config = dict(
    arch='caformer',
    image_size=64,
    norm='layernorm',
    patch_size=[4, 4],
    kernel_size=3,
    learning_rate=0.0014,
    final_lr_fraction=0.1,
    weight_decay=0.1,
)
Rows from block 6 of a small image classifier, named by matrix and row number. Rows with one number belong to one neuron. Each number is 128 + 32 x the weight over its row's rms, rounded and kept within 0 to 255. All counts start at 0. After the name is the row's rms in percent of the matrix's.
After each neuron's rows are labels from the 100 images, of 14848, where the neuron reaches its highest value: "strongest on" is what is common among them; "patch colour" is the nearest of a few named colours to the mean colour under the peak. Only what is clearly more common there than usual is listed. The data: photos of plants, animals and fungi (iNaturalist). In brackets: how many of the 100, against the usual share in percent.
# fc1: MLP up (model.blocks.6.mlp.fc1.weight, 192x96), inputs 0-95
# fc2: MLP down (model.blocks.6.mlp.fc2.weight, 96x192, transposed), outputs 0-95

fc1.32 110 [ 99 108 187 178 135 129 121  97 108 142 169 172 156  97 124 108 147 139 158 125 133 143 168  56 142 123  94 107  98 149 130 106 116  94 106 117 138 114 173 194 178 129 155 173 201 102 125 137 137 194  39 159 158 150 121 134 116  76  68 166  89 136  94 110 125 158 184 109 145 143 148 143  94  96  95 142 108 128  64 139  91 150 145 167 123  86  93  97 109 139  73 144 129 152 139 111]
fc2.32 129 [173  99 150 133 118 107 104 179 148 136 167 152 154  79 104 127 134 128 115  71 162 104 130  59 120  84  84 141 106  91 126  93 145  93 108 169 138 121 175 181 157 138 174 128 173 125 123  92 139 150  67 131 194 100 159 115 184 177  77 134 126 139  85 113 144 153 186 115 159 145 160 163  75  93 146 133 111 148 174 156  98 172 111 163  79 107 124 133 149 103  73  94 170 153 148 102]
strongest on: phylum Arthropoda (63 vs 30.8); class Insecta (61 vs 29.2); order Lepidoptera (44 vs 13.7)
patch colour: brown (82 vs 24.3)

fc1.153 095 [224 109 105 138 155 145 119 167 102 135 130 217 117 172 193 147 137 130 144 112 148 139 124 107 101 120  83 125 122  48 146  57 134  63 117 111 123 134 122  66 172 142 100 127 120 146  90  77 139 113  73 155 117 149 161  80 172 133 119 129  96  89 153 153 114 110 119 162 148 141 143  90 122 150  96 178 163 107 166 130 172 118 125 110 140 131 112 140 128 122 100 133 212 103 149  94]
fc2.153 112 [104 183 131  92 132 137  91 113  96 126 139  93 140 117 158 137 167 140  89 137 167 136 168 140 190 136 136 149 199 217 111 100 154 152 123 191 126  51 128  97 104 106  60 135 170 113 114 135 163  81 151  92 134 204 146  77 121  82 110  92 121 105  89 159 115 138 145 124 136  95  81 152 184 171  71 142  80 164 114  92 124 122 104 115 123 135 109 125 135 105 140 148 116 149 127 159]
strongest on: phylum Tracheophyta (26 vs 7.3); kingdom Plantae (26 vs 7.3)
patch colour: brown (50 vs 24.3)

fc1.181 103 [ 96  87 147 163  73 165 137 132 128 134 123 169 140 121 108 144 166 163 129 104 157 119 167  95 168 131  88 122  74 121 179 103 126  92 112  98 154 134 180 169 183 113 150 115 174  99 192 120 142 194  69 143 152 150  91 177 156 105  77 120  83 109 141  80 118 186 168  83 155 140 135 120 133  74 104 150 118 117 109 126 112  99 140 213 128  99 100  98 146 189 100 107 149 151 143 139]
fc2.181 121 [134 125 131 164  77 118  96 171 126 121 168 139 135  93  99 143 138 153  91 100 134  95 139  89 150  89  92 138  82 158 152 121 120 108  86 106 122 111 164 151 142 134 173 126 190 134 137 141 176 151  95 152 157 134 120 132 152 174  79  90  85 114 100  65 147 163 192 167 171 120 142 164  87  73 103 169 109  89 182 177  79 157 122 167  77 113 177 114 129  87  75 106 165 145 174 102]
strongest on: kingdom Plantae (74 vs 7.3); phylum Tracheophyta (74 vs 7.3); order Asparagales (28 vs 0.5); family: Asparagaceae (28 vs 0.4)
patch colour: brown (53 vs 24.3)

fc1.123 087 [141 109 131 123 120 161 186 168  96 165  88 171 139  99 124 133 152 123 193 106 138  97 112  43 144 107  97 116  90 102 145  64 111  92  68  94 149 114 122 160 124 166 118 147 142 129 120 127 103 213  81 158 157 151 151 150 164 109 112 154 119 125  74 104 104 149 152  95 103 158 144 146 121  64 120 113 173  65 130 122 127 155 193 191 137  78 101 108 140 189 103 115 137 139 119 152]
fc2.123 061 [126 131 170  78 155 153  64  54 154 111 159 149 101  99 114 169  50 164  63 137 143 140 131 166 128 138 175 182 118 110 184 100 110 108 144  99 111 123  72  90 142 140 124 157 153 122  84 142 153  98 147 133 164 165  79 110 152  90 123  94 123 105 111 108 107 136 157 117 147 146 175 130 115 131 135 213 156 125 172 199 136 137 135 132 112 138 136  90 101  74  90 185 150 104 155 117]
strongest on: phylum Tracheophyta (28 vs 7.3); kingdom Plantae (28 vs 7.3)
patch colour: pink (32 vs 10.2)

fc1.171 091 [255 108 135 139 116 116 107 132  69 155  74 192 108 143 196 155 155 142 185 157 158 100  69 104 142 107 122 109 102  72 130 101 104 105 147 112 131  98 109 134 149 130 110 114 123 108  70  86 151 127  94 147 142 160 169 119 152 121 102 172 147 102  92 154 142 106 103 129 151 162 123 125 145 121 141 168 151  98 195  95 133 105 154 107 123  82  99 144  88 111  80 127 162  76 120  97]
fc2.171 094 [ 64 183 195 101 135 117 109 146  83 140 118 101 150 113 119 150 150 172 122 154 158 121 166  95 182 122 129 151 118 200 121 138 108 134 117 174 183  68 104 185 135  84  49 146 160 133  97 102 130 114 164 138 151 162  94 128 121  82  74 155 113 126  92 144 116 171 164 103 143 116  98 122 169 170  96 154 101 121  58  85  84 148 147 133  72 143 107  90 163 130  98 146 112 146 125 124]
strongest on: phylum Tracheophyta (25 vs 7.3); kingdom Plantae (25 vs 7.3)
patch colour: brown (68 vs 24.3)

fc1.37 096 [134  68 124 137 100 155 157  80 145 150  90 188 111  99 123 139 132 144 175 129 128 104 149 101 105 145 124  94 110  76 179 111  91  72 123  75 153 118 175 145 160 125 147 142 137  94 123 143 151 182  93 168 155 102  85 162 139 105 106 196  98 157 108 145 151 152 144 100 155 175 141 150 113  61 149 161 192 126 114 118 108 132 141 176 130  54  53  92 123 161  87 184 145 134 139 111]
fc2.37 086 [148 135 122 183 112 124  96  91 154  88 133 144 126  72  79 127  77 150  91  64 140 108 173 146  61 178 124 167 113 103 138 139 136 148  57 139 131 148 183 122 129 164 124  88 148 175 183  79 149 129 133 101 184 121 135 142 173 139 121  92 167 167 165  91  59 141 162  83  89 149 127 167 170 130 117 159  74 126 137 153 150  93  89 134 171 151 151  88 169 140 146 105 137 110 105 118]
strongest on: kingdom Plantae (54 vs 7.3); phylum Tracheophyta (54 vs 7.3); class Magnoliopsida (38 vs 5.5)
patch colour: brown (58 vs 24.3)

fc1.103 098 [105 113 143 178  81 153 128 116 115 108  87 148 155  94 127 168 172 117 149 139 133 100 150 158 158 102 131 121 104 114 204 108  59  53 111  90 172 112 170 169 181  91 129 115 108 103 201  99 139 185  55 156 127 122 100 148 156  99 115 117 105 114 118  90 124 171 163 121 136 133 155 138 136  99  99 164 119  94 115 137 129 109 132 188 127  73  78  60 141 118  99 151 181 147 111 147]
fc2.103 107 [ 87  81 132 130 107 121 145 152 159 132 180  86 149  81 111 157 138 148  97  78 139  77 130  98  76  92  93 167 124 142 134 121 176 105 115 101 107 114 174 114 130 188 171 125 153 106 113 107 188 146 108 115 152 136 106 120 195 164 142  98  88 128 128  60 122 149 210 132 164 106 136 138  87 127 143 107  38 135 112 173 114 149 131 172 147 131 170 151 119 119  78  80 163 181 136 132]
strongest on: kingdom Plantae (54 vs 7.3); phylum Tracheophyta (54 vs 7.3); class Magnoliopsida (30 vs 5.5)
patch colour: brown (59 vs 24.3)

fc1.60 094 [171 106 130 153  99 142 150  86 117 190 157  97 126 123 160 174 196 142 138 106 153  93  76 145 169  89 154  74 160  89 162 119  79  72 159  84 140 121 147 181 179  96 108 111 118 128 140 109 157 188 128 161 102 116 144 174 172 116 152 155 117 140 141  71 167 178 125 102 162 127 162 161 140 133 124 130 151 116  49 149 138 121 127 156 134  88 102 108 130 120  63 182 176 120 101 121]
fc2.60 067 [ 64 172 111 134 145 129 123  49 156 126  96  80 177 105 104 164 107 167  95  81 148  69 196 120  81 125 112 144 130 181 176 147 180 116 161 147 129 166 218  98 173 197 109 151 158  97 146 123 154 110  92 119 132  94  76 125 112 114 176 151 113 128 158 144 134  90 154 119 160 158  89  78 133 102 157 130  97 148 116 111 101 128 120 117 132  97 118 137 118 133 174 110 110 160 103 153]
strongest on: phylum Tracheophyta (36 vs 7.3); kingdom Plantae (36 vs 7.3)
patch colour: brown (55 vs 24.3)

fc1.21 085 [167  76 167 180  89 115 180 101 103 161 115 112 120 152 158 105 108 108 153 139 155  74  81 150 153 101 126 135 158 111 150 116 123  98 128  91 157 127 176 147  97  84 152 123 135  99 103 142 184 182 131 147 116  90 124 165 184 112  81 163  78  98 151  93 133 179 135 151 114 154 149 118 136  71 138 102 162  96 140 133 128 102 149 179 155 147  73  94 107 102  50 197 192 123 104 105]
fc2.21 096 [175 147 159 119 146 211  42  70 160 112 141 189 122 119  50  63 105 180 118 158  98 146 152  94 166 137 117 127  76 145 183 151 119 129 162 104 164 146 156 115 149 141 150 108 185 133 130 143 125 116 108 176 147 121 124  81  66 186 122 143 153 172 133 146 149 119 124 132 130 147  88 124 122 114 117 169 143 165 169 164 122 155 110  82  89 109 141 123 125 150 185  95 101 127 120 106]
strongest on: phylum Tracheophyta (25 vs 7.3); kingdom Plantae (25 vs 7.3)
patch colour: brown (52 vs 24.3)

fc1.14 112 [130 117 122 126 123 106 123 155 132 119 141 153 144 103 170 169 175 149 111 126 168  77 112 150 117  96 163 109 166 147 185  62 154  26  90 121 139  81 155 103 165 148 142 108 135 124 132  98  85 125  67 126 125 192  84 129 208 103 151 101  95  86  99 117 171 169 163 117 151  99 137 128 140 118  96 133  94 127 151 101 165 148 153 125 159 106  88 105 131 100 104 135 221 147  98 103]
fc2.14 150 [ 59  67 127 154 149  89 180 202 136 148 186  87 155 128 162 134 135  60 120 107 128 129  68 110 112  90  85 114 153 101 106 119 171 110 103 156  96  81 147 137 134 161 220 173 135  99 126 141 109 150 102  95 122  85 119 126 188 140 149 114  93 124 146 146 127 132 141 131 141 120 152 163  75 111 132  65 101 144 150 129 113 153 100 144 168 146 127 173  52 133 107 105 136 164 125 161]
strongest on: phylum Arthropoda (81 vs 30.8)
patch colour: brown (61 vs 24.3); black (32 vs 3.5)

fc1.86 090 [155 133 147 196  84 150 137  96 118 171 123 189 164 141 124 123 179 141 136 115 134  88 123 140 190  96 111  82  74 111 115 119 111 116 125  84 185 123 174 190 166  74 100 120 127 121 185 131 135 165  67 169  85 155 152 166 138 162 128 174 139 114 153  94 151 161  91 114  99 131 133  98 120 167 134  99 118  96 104 140  78  56 154 171 135  84 147  84 147 182 112 127 139 126  85 131]
fc2.86 093 [103  85 156 148 117 145 131 100 123 134 153 137 135 138 135 148 191 119 150 115  83 136 129  72 108 112 140 115 116 109 142 146 147  69 163  74 152  68 169 122 154 159 167 158 176  76 139 129 121 148  87 162 119 170 108  94 134 146 106 115  43 179 124  67 177 183 175 131 139 119 218 123  91 143 159 114 134  99 157 117 128 120  98 145  98 107  81  88 141  99  83 131 168 192 138 135]
strongest on: kingdom Plantae (65 vs 7.3); phylum Tracheophyta (65 vs 7.3); class Magnoliopsida (35 vs 5.5)
patch colour: brown (69 vs 24.3)

fc1.50 101 [135  61 161 146 104 164 155 112 107 143  92 169 103 113 118 119 138 109 202 140 132 160 123  89 158 102 178 146 117 142 101  32 140 105  99 146 111  70 150 142 139 155 145 196 144 164 140 127 120 218 102 134 123 165 118  83 147 116 136 108  76 149 105 166 152 146 152 112 105 135 181 146 111 104 130 132 141  73 141 135 159 143 129 153 162 105  93  63  84 140  47 117 126  87 135 145]
fc2.50 088 [128 122 175 138 150 104 121  98 137 134 124 129 117 142 172 138 134 103 111 129 142 197 131  85 121 151  79 139 129 153  57 119  62 143 171 128 112 110  97  95 114 105  89 128 174 124 138 185  67  78 150  95  60 215 162  93  79 130 103 115  78 125 112 134 150 133 106 179 115  91 157 128 147 145 125 135 143 151 215 124 118 146 117  87 100 128 126 112 197  85 102 146 121 181 161 130]
strongest on: phylum Arthropoda (73 vs 30.8); class Insecta (71 vs 29.2); order Lepidoptera (41 vs 13.7)
patch colour: pink (29 vs 10.2)

fc1.161 119 [ 86 106 201 198 128 106 102 131 136 139 156 179 151 101  90 146 133 120 163 164 130 134 122  61 170 123 113 126 114 126 150 113 101 104 118 135 144 102 144 174 153 130 180 195 160 115 141 150 114 169  88 147 136 143 115 126 178 115  79 181  58 113 102 110 144 139 187 158 117 139 132 156  75  96 104 163 133 105 113 147  91 184 138 117  82 109  85 113  52 132  58 144 142 147 165 103]
fc2.161 129 [174  96 183 142 133 133 120 141 110 166 170 148 137  70 160 112 155 127  92 103 155 107  97  53 138 130 107 130 118 151  52  48 116 112 121 170 140  94 157 138 151 144 152 154 198 138 103 138  98 192  92 125 166 127 141  81 155 132  99 165  99 144  93 146 165 161 169 126 125 105 132 175  87  95 166 101  91 159 139 129  96 144 119 172 123  80 106 111 103 112  53 123 127 188 149 133]
strongest on: phylum Arthropoda (79 vs 30.8); class Insecta (77 vs 29.2); order Lepidoptera (46 vs 13.7)
patch colour: brown (52 vs 24.3)

fc1.65 092 [135  95 118 181 130 136 198 130 133 152 137 144 155 138 159 167 181  78 176 119 152  70  75 149 124  60 161 117 141 105 210  88 130  65  93 105 125 137 135 150 163 144 182 115 108 131 152 109  91 169  82 130 123 104  87 152 194  53 174 100 126 106 113 106 139 157 158 119 184 135 146 157 145 107  83 158 138  90 133 111 112 105 160 132 133 130 104 111 123 134 110 134 197 121 151 147]
fc2.65 118 [ 75 104 113 169 142  81 109 188 164 125 136 115 184 136 114 138 112 113  78  84 148  89  91  65  73 100 109 119 115 128 121 109 160  56 102 117 127 125 207 108 157 197 194 143 142 108 101  97 111 143  68 122 139 121  95 110 186 147 111 143 105 125 124 120 149 154 190 140 126 116 161 153  66 109 128  93  91 115 166 146 128 145 167 141 144 111 139 132  82 115 102  78 180 158 124 108]
strongest on: phylum Arthropoda (69 vs 30.8)
patch colour: brown (58 vs 24.3)