config.yaml
horizontal_flip: true
parallel_block: false
inner_norm: true
num_experts: 16
moe_every: 2
optimizer: "adamw"
lr: 0.0014
beta1: 0.8
grad_clip: 3.0
steps: 12400
epochs: 20.4
Rows from block 8 of a small image classifier, named by matrix and row number. Rows with one number belong to one neuron. Each number is 128 + 24 x the weight over its row's rms, rounded and kept within 0 to 255. All counts start at 0. Numbers have three digits each. After the name is the row's rms in percent of the matrix's.
After each neuron's rows are labels from the 100 images, of 14848, where the neuron reaches its highest value: "colour at peak" is the nearest of a few named colours to the mean colour under the peak; "responds to" is what is common among them. Only what is clearly more common there than usual is listed. The data: photos of plants, animals and fungi (iNaturalist). In brackets: how many of the 100.
# fc1: MLP up (model.blocks.8.mlp.fc1.weight, 384x192), inputs 64-127
# fc2: MLP down (model.blocks.8.mlp.fc2.weight, 192x384, transposed), outputs 64-127

fc1.71 106:108134108118108126106139092142125150152104110127089107122111159145145118148136083096121132089065134104161126138145160132114125109114132131109103099141154103131106134136135142115126141090134153
fc2.71 105:138118130105123130118155118129141108128085162167143098133144121153135114154152141130104140129173115103101128113139141141127118135126108140127138161112104109127107124158098084141103170180160100
colour at peak: pink (31)
responds to: phylum Arthropoda (86); class Insecta (85); order Lepidoptera (61)

fc1.355 101:125128166104174105138104147102127143154097130170130103131155082112079196162117124091135159160126139144118089105117134182143148147146152161123129137107164137143107123124145097100154164149130106
fc2.355 105:110127125148134104137116145169165145115107151159149114110164133143074168158117139120113142107106127141114096103128127163095147146145115120149115080136106173112095085132134137078155159067103121
colour at peak: brown (57)
responds to: kingdom Plantae (73); phylum Tracheophyta (73); class Magnoliopsida (34)

fc1.0 107:117090143134137111112112120138146172139137139143109148109148101116126193133146112145145187115078156128155102088146150111138140097099155137128160156151175132149093118099139108055121150125118153
fc2.0 120:158132126121118127120143121133114159162136102134138094145119137132210088120128139131102122081173114105101119115169103172175137141072112116125146168127132146176136123137104150130091102085118158
colour at peak: brown (73)
responds to: phylum Tracheophyta (37); kingdom Plantae (37)

fc1.104 106:118094114160145053096157112151158145128118116149118101117117127157148163172169148158154154117105119128145131139128145146120116132149122122155107134126101127108105106061114158142109099120142137
fc2.104 122:118080118150150116141149149097110129117134133133146106162189151139098157140115109130152156143106142116093143132165065178149083083119133087108151139144125150140130160111097123168123149114117114
colour at peak: yellow (32)
responds to: phylum Arthropoda (94); class Insecta (93); order Diptera (31); family: Syrphidae (31)

fc1.157 111:120134117132109065122142116161127154132114077124128146121120133150163142143114089122144132083106126144129117132130144120102113107128114138146124103120120136093123108106132162116130154094114128
fc2.157 118:153110102138167120129191167125134115085110144137144086144166128163135104144160128127119138131174112115086136113124093146139101140123102098124110146131113113144117166158099100137105150138158087
colour at peak: pink (34)
responds to: phylum Arthropoda (64); class Insecta (62)

fc1.56 105:080100115106120133095147142137126126117105139157123057097155151136146093136170153143125127145097168105093106105157097165121146135144163138116101109130107120128062095106121102106118142136157107
fc2.56 118:114087115090115130097121149112117092111128125161099090152128136131122065140151149113136134107120155101133140165121142096131149110146117117115103095127139068129119141134114134178110129146144128
colour at peak: brown (69)
responds to: kingdom Plantae (56); phylum Tracheophyta (56); class Magnoliopsida (39)

fc1.187 092:077122096181108124126121109165117160164134131193107153076131136127134128130103118135108116095117105112155138150145103100065138093107156132139130128097117097089102049116133124115112100152117131
fc2.187 103:119150146079100127132114086098126128137138148185128170112104108086181145103097157143135123107146107108117075118177143139125155092128130131137118143160190147105144122108116100120115125099147117
colour at peak: pink (28)
responds to: class Mammalia (29)

fc1.353 096:107109128099112144079131108154122106122114120139134088119156177150127128146142148150120120145134180098103132131147094160100127149135129169134124124098136086132057105111129116113115149151179085
fc2.353 089:117098118079150134116104149105090080108145100158089151168113104134117107144148102123122136105096143142139159153098119111136126102149129125097114078133117106136126129136107137168130135132116147
colour at peak: black (38)
responds to: kingdom Plantae (39); phylum Tracheophyta (39); class Magnoliopsida (27)

fc1.148 090:081155135117122143116113115163139134190132107168145164098102131143155108144123134167124116139145135118122113121140094127071119167115142136123137148115120096104077059130139122122134104158161100
fc2.148 098:145095118098120143106109097151118106154175137178085161120124155128113170146127138151156162129060136104138114133131141127099129128145147136127145097135141120089113080115102138115150106100143126
colour at peak: black (27)
responds to: class Mammalia (25)

fc1.265 096:101114087144111085110128101141109171136128111155098120111143141168158113128092100104125137098084121152138082151152118125089162117117112109121120150135138129098118076124144149100122136113114147
fc2.265 084:122145147102073142144138113129130109124103165217110122120091119099154133137150141100134131138128105127112088152143137119116140166130136132160121113122151101102146091114126107135145127161139084
colour at peak: pink (34)
responds to: phylum Tracheophyta (32); kingdom Plantae (32)

fc1.266 098:121098121148133105133124140104169118094129137157070105094136109095098158122146098121158153169113119145119104149133098135140150129140146107167094167151167122128126106126160147097141138184102114
fc2.266 094:131146077204138108157137156129121142142111123151154111108134145110155088139103114150122111124147115089144134155119123107092108124106143083133131164123129099116091087114127168120085103108118155
colour at peak: brown (56)
responds to: kingdom Plantae (38); phylum Tracheophyta (38); class Magnoliopsida (26)

fc1.290 104:125109115133135142134134103144113114176098118139148170146120122147136141167114136150096112137138156119117127121111089126084112196087120168124140173087117077122076090152132110145127160167133112
fc2.290 114:136087133143118147151076112103127101148140121140122168157117139099113171154090134152144144154062162113137128163126097134113098109150163111113130103109144145106107117091134128145178116132134112
colour at peak: cyan (43); blue (30)
responds to: order Accipitriformes (28)

fc1.159 092:081137112157137124093098160094127144142107138195140097110137103142109096127132088098160133138093116122156083129129118155082175150181148100108105131150157138084101083147166138097176160132111131
fc2.159 079:132131113113108147130112122099131129141134151255128124115103135130148078123134148158135122128133114146149065146135150118112148099138117108126137115149129126115093091122140136116102096113142141
colour at peak: brown (60)
responds to: phylum Tracheophyta (39); kingdom Plantae (39)

fc1.360 104:158097167116128124143121114144148143141147129148097122108161121097133202125130090112152180127102168089132107103152145115147149092123165125154152159109175069157106126086127099102106134163152109
fc2.360 103:146135124120116128092135135140138155148136130176147103121113139119172090128110164098108098091167133135089133135159119146176154172095139156146165138121110154176146098122110152127110094088108128
colour at peak: brown (75)
responds to: kingdom Plantae (46); phylum Tracheophyta (46); class Magnoliopsida (34)

fc1.336 103:125114099115147117125129132139130141136158108152125094103148104127156104133099132126101125069158107089085136142161077128092128105124124140165103143108153083081119130105126095148097089140138117
fc2.336 100:167121144125120115090126133095133152108136140194097112097118120093146122133123166116124135106141097161083088156101111135120165158125137108152118113165098119098127106165124174129111112113127128
colour at peak: black (58)
responds to: class Mammalia (27)

fc1.133 111:127088155126118140166111160130180134125151118114119118101151124072142124121099108075111163101092159137126104090125133125137161115126137103164097138115163134132124124121164130114155106095115175
fc2.133 079:114120104146135131141123101124136118115127102015120157100142125099139085140125105151101111088137120113105194150125124106151109108081146148145110128105141118146177156149096152151079140111160132
colour at peak: brown (66)
responds to: kingdom Plantae (76); phylum Tracheophyta (76); class Magnoliopsida (55)

fc1.28 086:104105151133132118137140176177129125108134133153123154094150132138089171131140147132101170141107140157126139083129137078106130110102138137116146110127133111125097108124126119093088104116161129
fc2.28 074:131158133117163105122166117116142175136137119121101084134115142161184142085158138146126144127161113107092106145153096191142125151092115094115115169144156156173133140147148159118128102105108115
colour at peak: brown (57); black (35)
responds to: class Mammalia (36); order Carnivora (28)

fc1.351 098:105128159117108121134077143139148135146137131181089124069137108108103170137133101126159123127094109138108099140120145145094181150144148133146144116113116141099103035129149143106161134134094149
fc2.351 101:161157162108127134120099114089130154159128142158114111138124109116117162098081098086157123111140079136131073132134148162122175112156126122125143136129159167105135099138155150113152129095114163
colour at peak: pink (26)
responds to: class Mammalia (26)

fc1.380 109:084094112113112120106143143114160136111122151123137171118169113130102167116123124085136159128140116156162067117158146125120146114171115138137115159139129135110139141130180100144149181135084147
fc2.380 109:132131136148114137130113087135113146132140099115131133164131143127096114132104157151121122123157147109112127154141083090135107139099094132100111106105136132121097148108150135120108134094173106
colour at peak: grey (85)
responds to: kingdom Plantae (74); phylum Tracheophyta (74); order Asparagales (30); family: Asparagaceae (30)

fc1.370 081:116158114168138094135138093152142147132120113148118143096097130108111101176092096171115096107110113140148147154092119084080113090109136127139132117104114101112108098139149173125106148119111147
fc2.370 079:141121115139122142118160139099132128094114148077128130125123137123161124094138129133161139139123109122134161121129176123148136130143153136145129180139141119129180131135122076153101133160128160
colour at peak: pink (35)
responds to: phylum Arthropoda (66); class Insecta (59)

fc1.348 097:102144091105125133120116064127116123128114104149094100148107147153145108155153067102116116129062114119162132154128148121100097144109141129110100093131154101130112147148133164127152132109132124
fc2.348 118:141135119131128144096154147116160144115152182107141124145130142195134131152137131134112126128126101132143153094096160164117116120118102120155138174133101155124128149156100109161138113138123150
colour at peak: brown (49)
responds to: phylum Arthropoda (86); class Insecta (74)

fc1.170 094:122125150134136087128143143076133150128101089162130058132111128122103143134110131107143156177098107136085062171141119186128148160172138098148101122137120148105109107088163157107121119135144129
fc2.170 085:125118156119125153121117135148145118135106126243120122127107138102128117119123136109138109130130150120152038135106127104134180094128124133124118138112154123110096077115190130083134129132107135
colour at peak: brown (52)
responds to: kingdom Plantae (73); phylum Tracheophyta (73); class Magnoliopsida (46)

fc1.167 105:095099141147121121125114134150153140124118106158118153074104110108120160114121123093121148120096137134129108146128101120095171142138135146154116128099118110098122056119155132125124116166094172
fc2.167 126:102177139116135126133114116083145136132109111169159122129086098101132135097081131083142100118155093103126085100142117179143164105159137147145114122162186147116152114134174134110149139111141148
colour at peak: pink (33)
responds to: kingdom Plantae (37); phylum Tracheophyta (37); class Magnoliopsida (28)

fc1.26 090:082125103115121132119122097126143110135084115196102105111154148147151139139143094134144127124105124114123116142171115130078156145149140148144095112110137083097092089114145130126132156143137090
fc2.26 074:149114138103101116142109134115111099121159125160129199135136110123105148110088140082161176143076146138146079130124170128129137076176131128120131123132139136102128105090121099143156153150129119
colour at peak: black (32)
responds to: kingdom Plantae (31); phylum Tracheophyta (31); class Mammalia (27); order Carnivora (25)

fc1.339 093:119133095139117105128135092160111134151106146184105146132145164149153144137121122125160125137142153076127112132164150106097126133114187148110158159111135064125073102111124105094099129152156091
fc2.339 080:120092113125083170157154104147110121102137122150119170112109162113186157099160150159103135104122168120116089115141115108125138187084140139121109121108128111149120107117149126116093117104123151
colour at peak: cyan (31)
responds to: class Mammalia (31); order Carnivora (25)

fc1.363 099:137163171091146131131132126123148143149134132139145095083139142130153097110088145143100124098157101086067126091143113145102155131140118130156089157116150093097120119155131098128107104139176091
fc2.363 098:141133109113127128133110095089105085115140109142086148141116125114128087134156110184116101134119108135108143173088132089114136149116131125125109098150104105108154138156095153187116144166125152
colour at peak: black (91)
responds to: class Mammalia (33); order Carnivora (28)

fc1.309 116:110119096146129096130156111166119145116075090135120135122124145159123166143135080087125156085088140128167110136118116125099121135124100138130113104121111135109101109128136151134123161089099155
fc2.309 114:132114142130143137125141131113113125121113183165155092163146090145155112166146153149096158135136154120101110089099104156136115143117137102102150143125118093181086137171100093125121139162155131
colour at peak: pink (42)
responds to: class Insecta (82); phylum Arthropoda (82); order Lepidoptera (35)

fc1.306 117:070135133120135107107151086153149145123123127142127087107142152148125114148123141152115168104099155122118113117148119151110130127127136167127105116137141133114070119108138116087128129118159099
fc2.306 124:118117108126115121080158129148077137114122129121096125145132142179187124130177136134135144120114144112145165135161157149147148154106126127097148110155116096182137161133082121117120111115121112
colour at peak: brown (59)
responds to: kingdom Plantae (50); phylum Tracheophyta (50); class Magnoliopsida (32)

fc1.228 100:123135145137117111182081111161098123156104135161119177116134140137122168125147123118100125115103169104139134114116157101121136178131173139122158101125149090137086100139129140115125102131120152
fc2.228 103:168127140105157144104122100136157157129171189183108115126117109120144144151113100125115117088129139133099075143102134133128124141073141109139146150117132124156121098168133146104153131129094140
colour at peak: brown (56); black (29)
responds to: kingdom Plantae (43); phylum Tracheophyta (43); class Magnoliopsida (26)

fc1.225 097:144116144098141127128145187134132119104112114144113080128157109135126184094105108104137160136159136118069121096149146146138182117166125153139117148143156112133132137128121108102135142156151073
fc2.225 100:137155109149124092151130153141137165124104111173125138108144174122110132072135158123129133138167134122122092137148120115117165157144108107130116148136112147105105095091162149095131086095123114
colour at peak: black (64)
responds to: class Mammalia (32); order Carnivora (25)

fc1.313 103:150084163135133132140108123127163153135136124149131144107149104087148183133108069112124179097096171107114101095147155136139144086115164106165130155102199105141116120115133098105156151146124130
fc2.313 112:147141116132120137097112106157112133158123122156123100114117136125173075141115115101099086063161142098098133133157117129159136134072144150124157128104116137178135099127119176123108101067114144
colour at peak: brown (61)
responds to: kingdom Plantae (63); phylum Tracheophyta (63); class Magnoliopsida (49)

fc1.4 105:110129102157132102122130125137108167155100083136116127113142129155142070129137127135081120091163118163119132122120096098092156130104119129099148145102102126120130084132157134117100142097110151
fc2.4 105:126113135116141172137127123097156138125184114213160131130112090099153113143157152148132176121089136137138084112177104129139121120120140102148099114152180153131110130110170091117133106097145117
colour at peak: pink (36)
responds to: class Mammalia (26)

fc1.282 120:143102130153121073109126136160125130145110093140120133122130136151110212156126117141162138122134125127107128142129125160102119125126113132151138131098118125100092085094114173121095133098128103
fc2.282 128:129088094158141126147155156091133133110124136165125125162169146145098128149129124130156138128108122103110152141160074150132068098107115104134127139154116138126116147120091109180132160119129092
colour at peak: white (36); pink (31)
responds to: phylum Arthropoda (90); class Insecta (88); order Lepidoptera (38)

fc1.12 108:135139154105152109129111143103130145163115104147115122137162132138172135124114125149102139100153125138072126117181107139117168120116100145130109165092143095102125139128125104133128149126146087
fc2.12 121:139153145132117094091080119087112117165149100096144153119118113076156100111136175175103125152144120138116143095105121115119162131134147135118129152138137096126126146157123139120084136096154105
colour at peak: black (67)
responds to: class Mammalia (28)

fc1.311 115:135140139126137097122120134131138131157124109145105133138161137135159129132117109139132141110162120128077126118167113116114136094117094135128120165107136086095121137119106106136121164108141093
fc2.311 124:134151130136138096104084138094122141169152104092154172115124105073160124135120172171097131149131120145132154097117103130138137135142163121109146158128142108147122145143119124112087145070139114
colour at peak: black (53)
responds to: class Mammalia (33); order Carnivora (25)

fc1.137 097:113119146135145089153101091115139149149101068147146099158103136110112162163099144174107124163120158149103110167117110171135123177136155128121119094115120132136091118111146169104096106145167144
fc2.137 099:158108143118124161130141138160163128126095163190086115128102121089140163129125134104134106122148154130090060162110121128142123139081148120158111153078135147154098087145150149100133120141083114
colour at peak: brown (69)
responds to: kingdom Plantae (72); phylum Tracheophyta (72); class Magnoliopsida (51)

fc1.23 097:128105141155106103172116104146117140136143133166107099115185166120153148119118095163123139122136150120095121145165110098133124123115162091101126153106171072133073123135105137106088123144158092
fc2.23 091:117123158071104155127122141175151089094178153167099173119124150112119171111128140146138121132097152131145107102131174072140124126119107160122130111133135122132087130118133111099112119100166110
colour at peak: black (45)
responds to: class Mammalia (49); order Carnivora (37)

fc1.345 102:094122076125094097145129125102114138157117137216097116108135139156149123123126097138153115117124128122116132122182120101078132128132160077105143157150167106115064098115130119130132142143150100
fc2.345 091:118125144068051135108121107130100125120148138211114145133135170141183127110135161135137142123129142092115076109175128121125166138120136139104138113141139099140106106117125106101111135118166099
colour at peak: black (51)
responds to: class Mammalia (48); order Carnivora (36)

fc1.318 117:131110129130125067126128109166134124153111067129119133122130155142130197142096096127160139117112131132121116133127153157104128117124103119142126119100113135098108116092124171127117152095124122
fc2.318 119:151087110155162118163158161096127136097109140171145096161162132152119111155150131144143141131118124121097135140134082152141075115121110101124131155158118129127102153134089105169110159141127092
colour at peak: pink (35); white (25)
responds to: phylum Arthropoda (83); class Insecta (82); order Lepidoptera (33)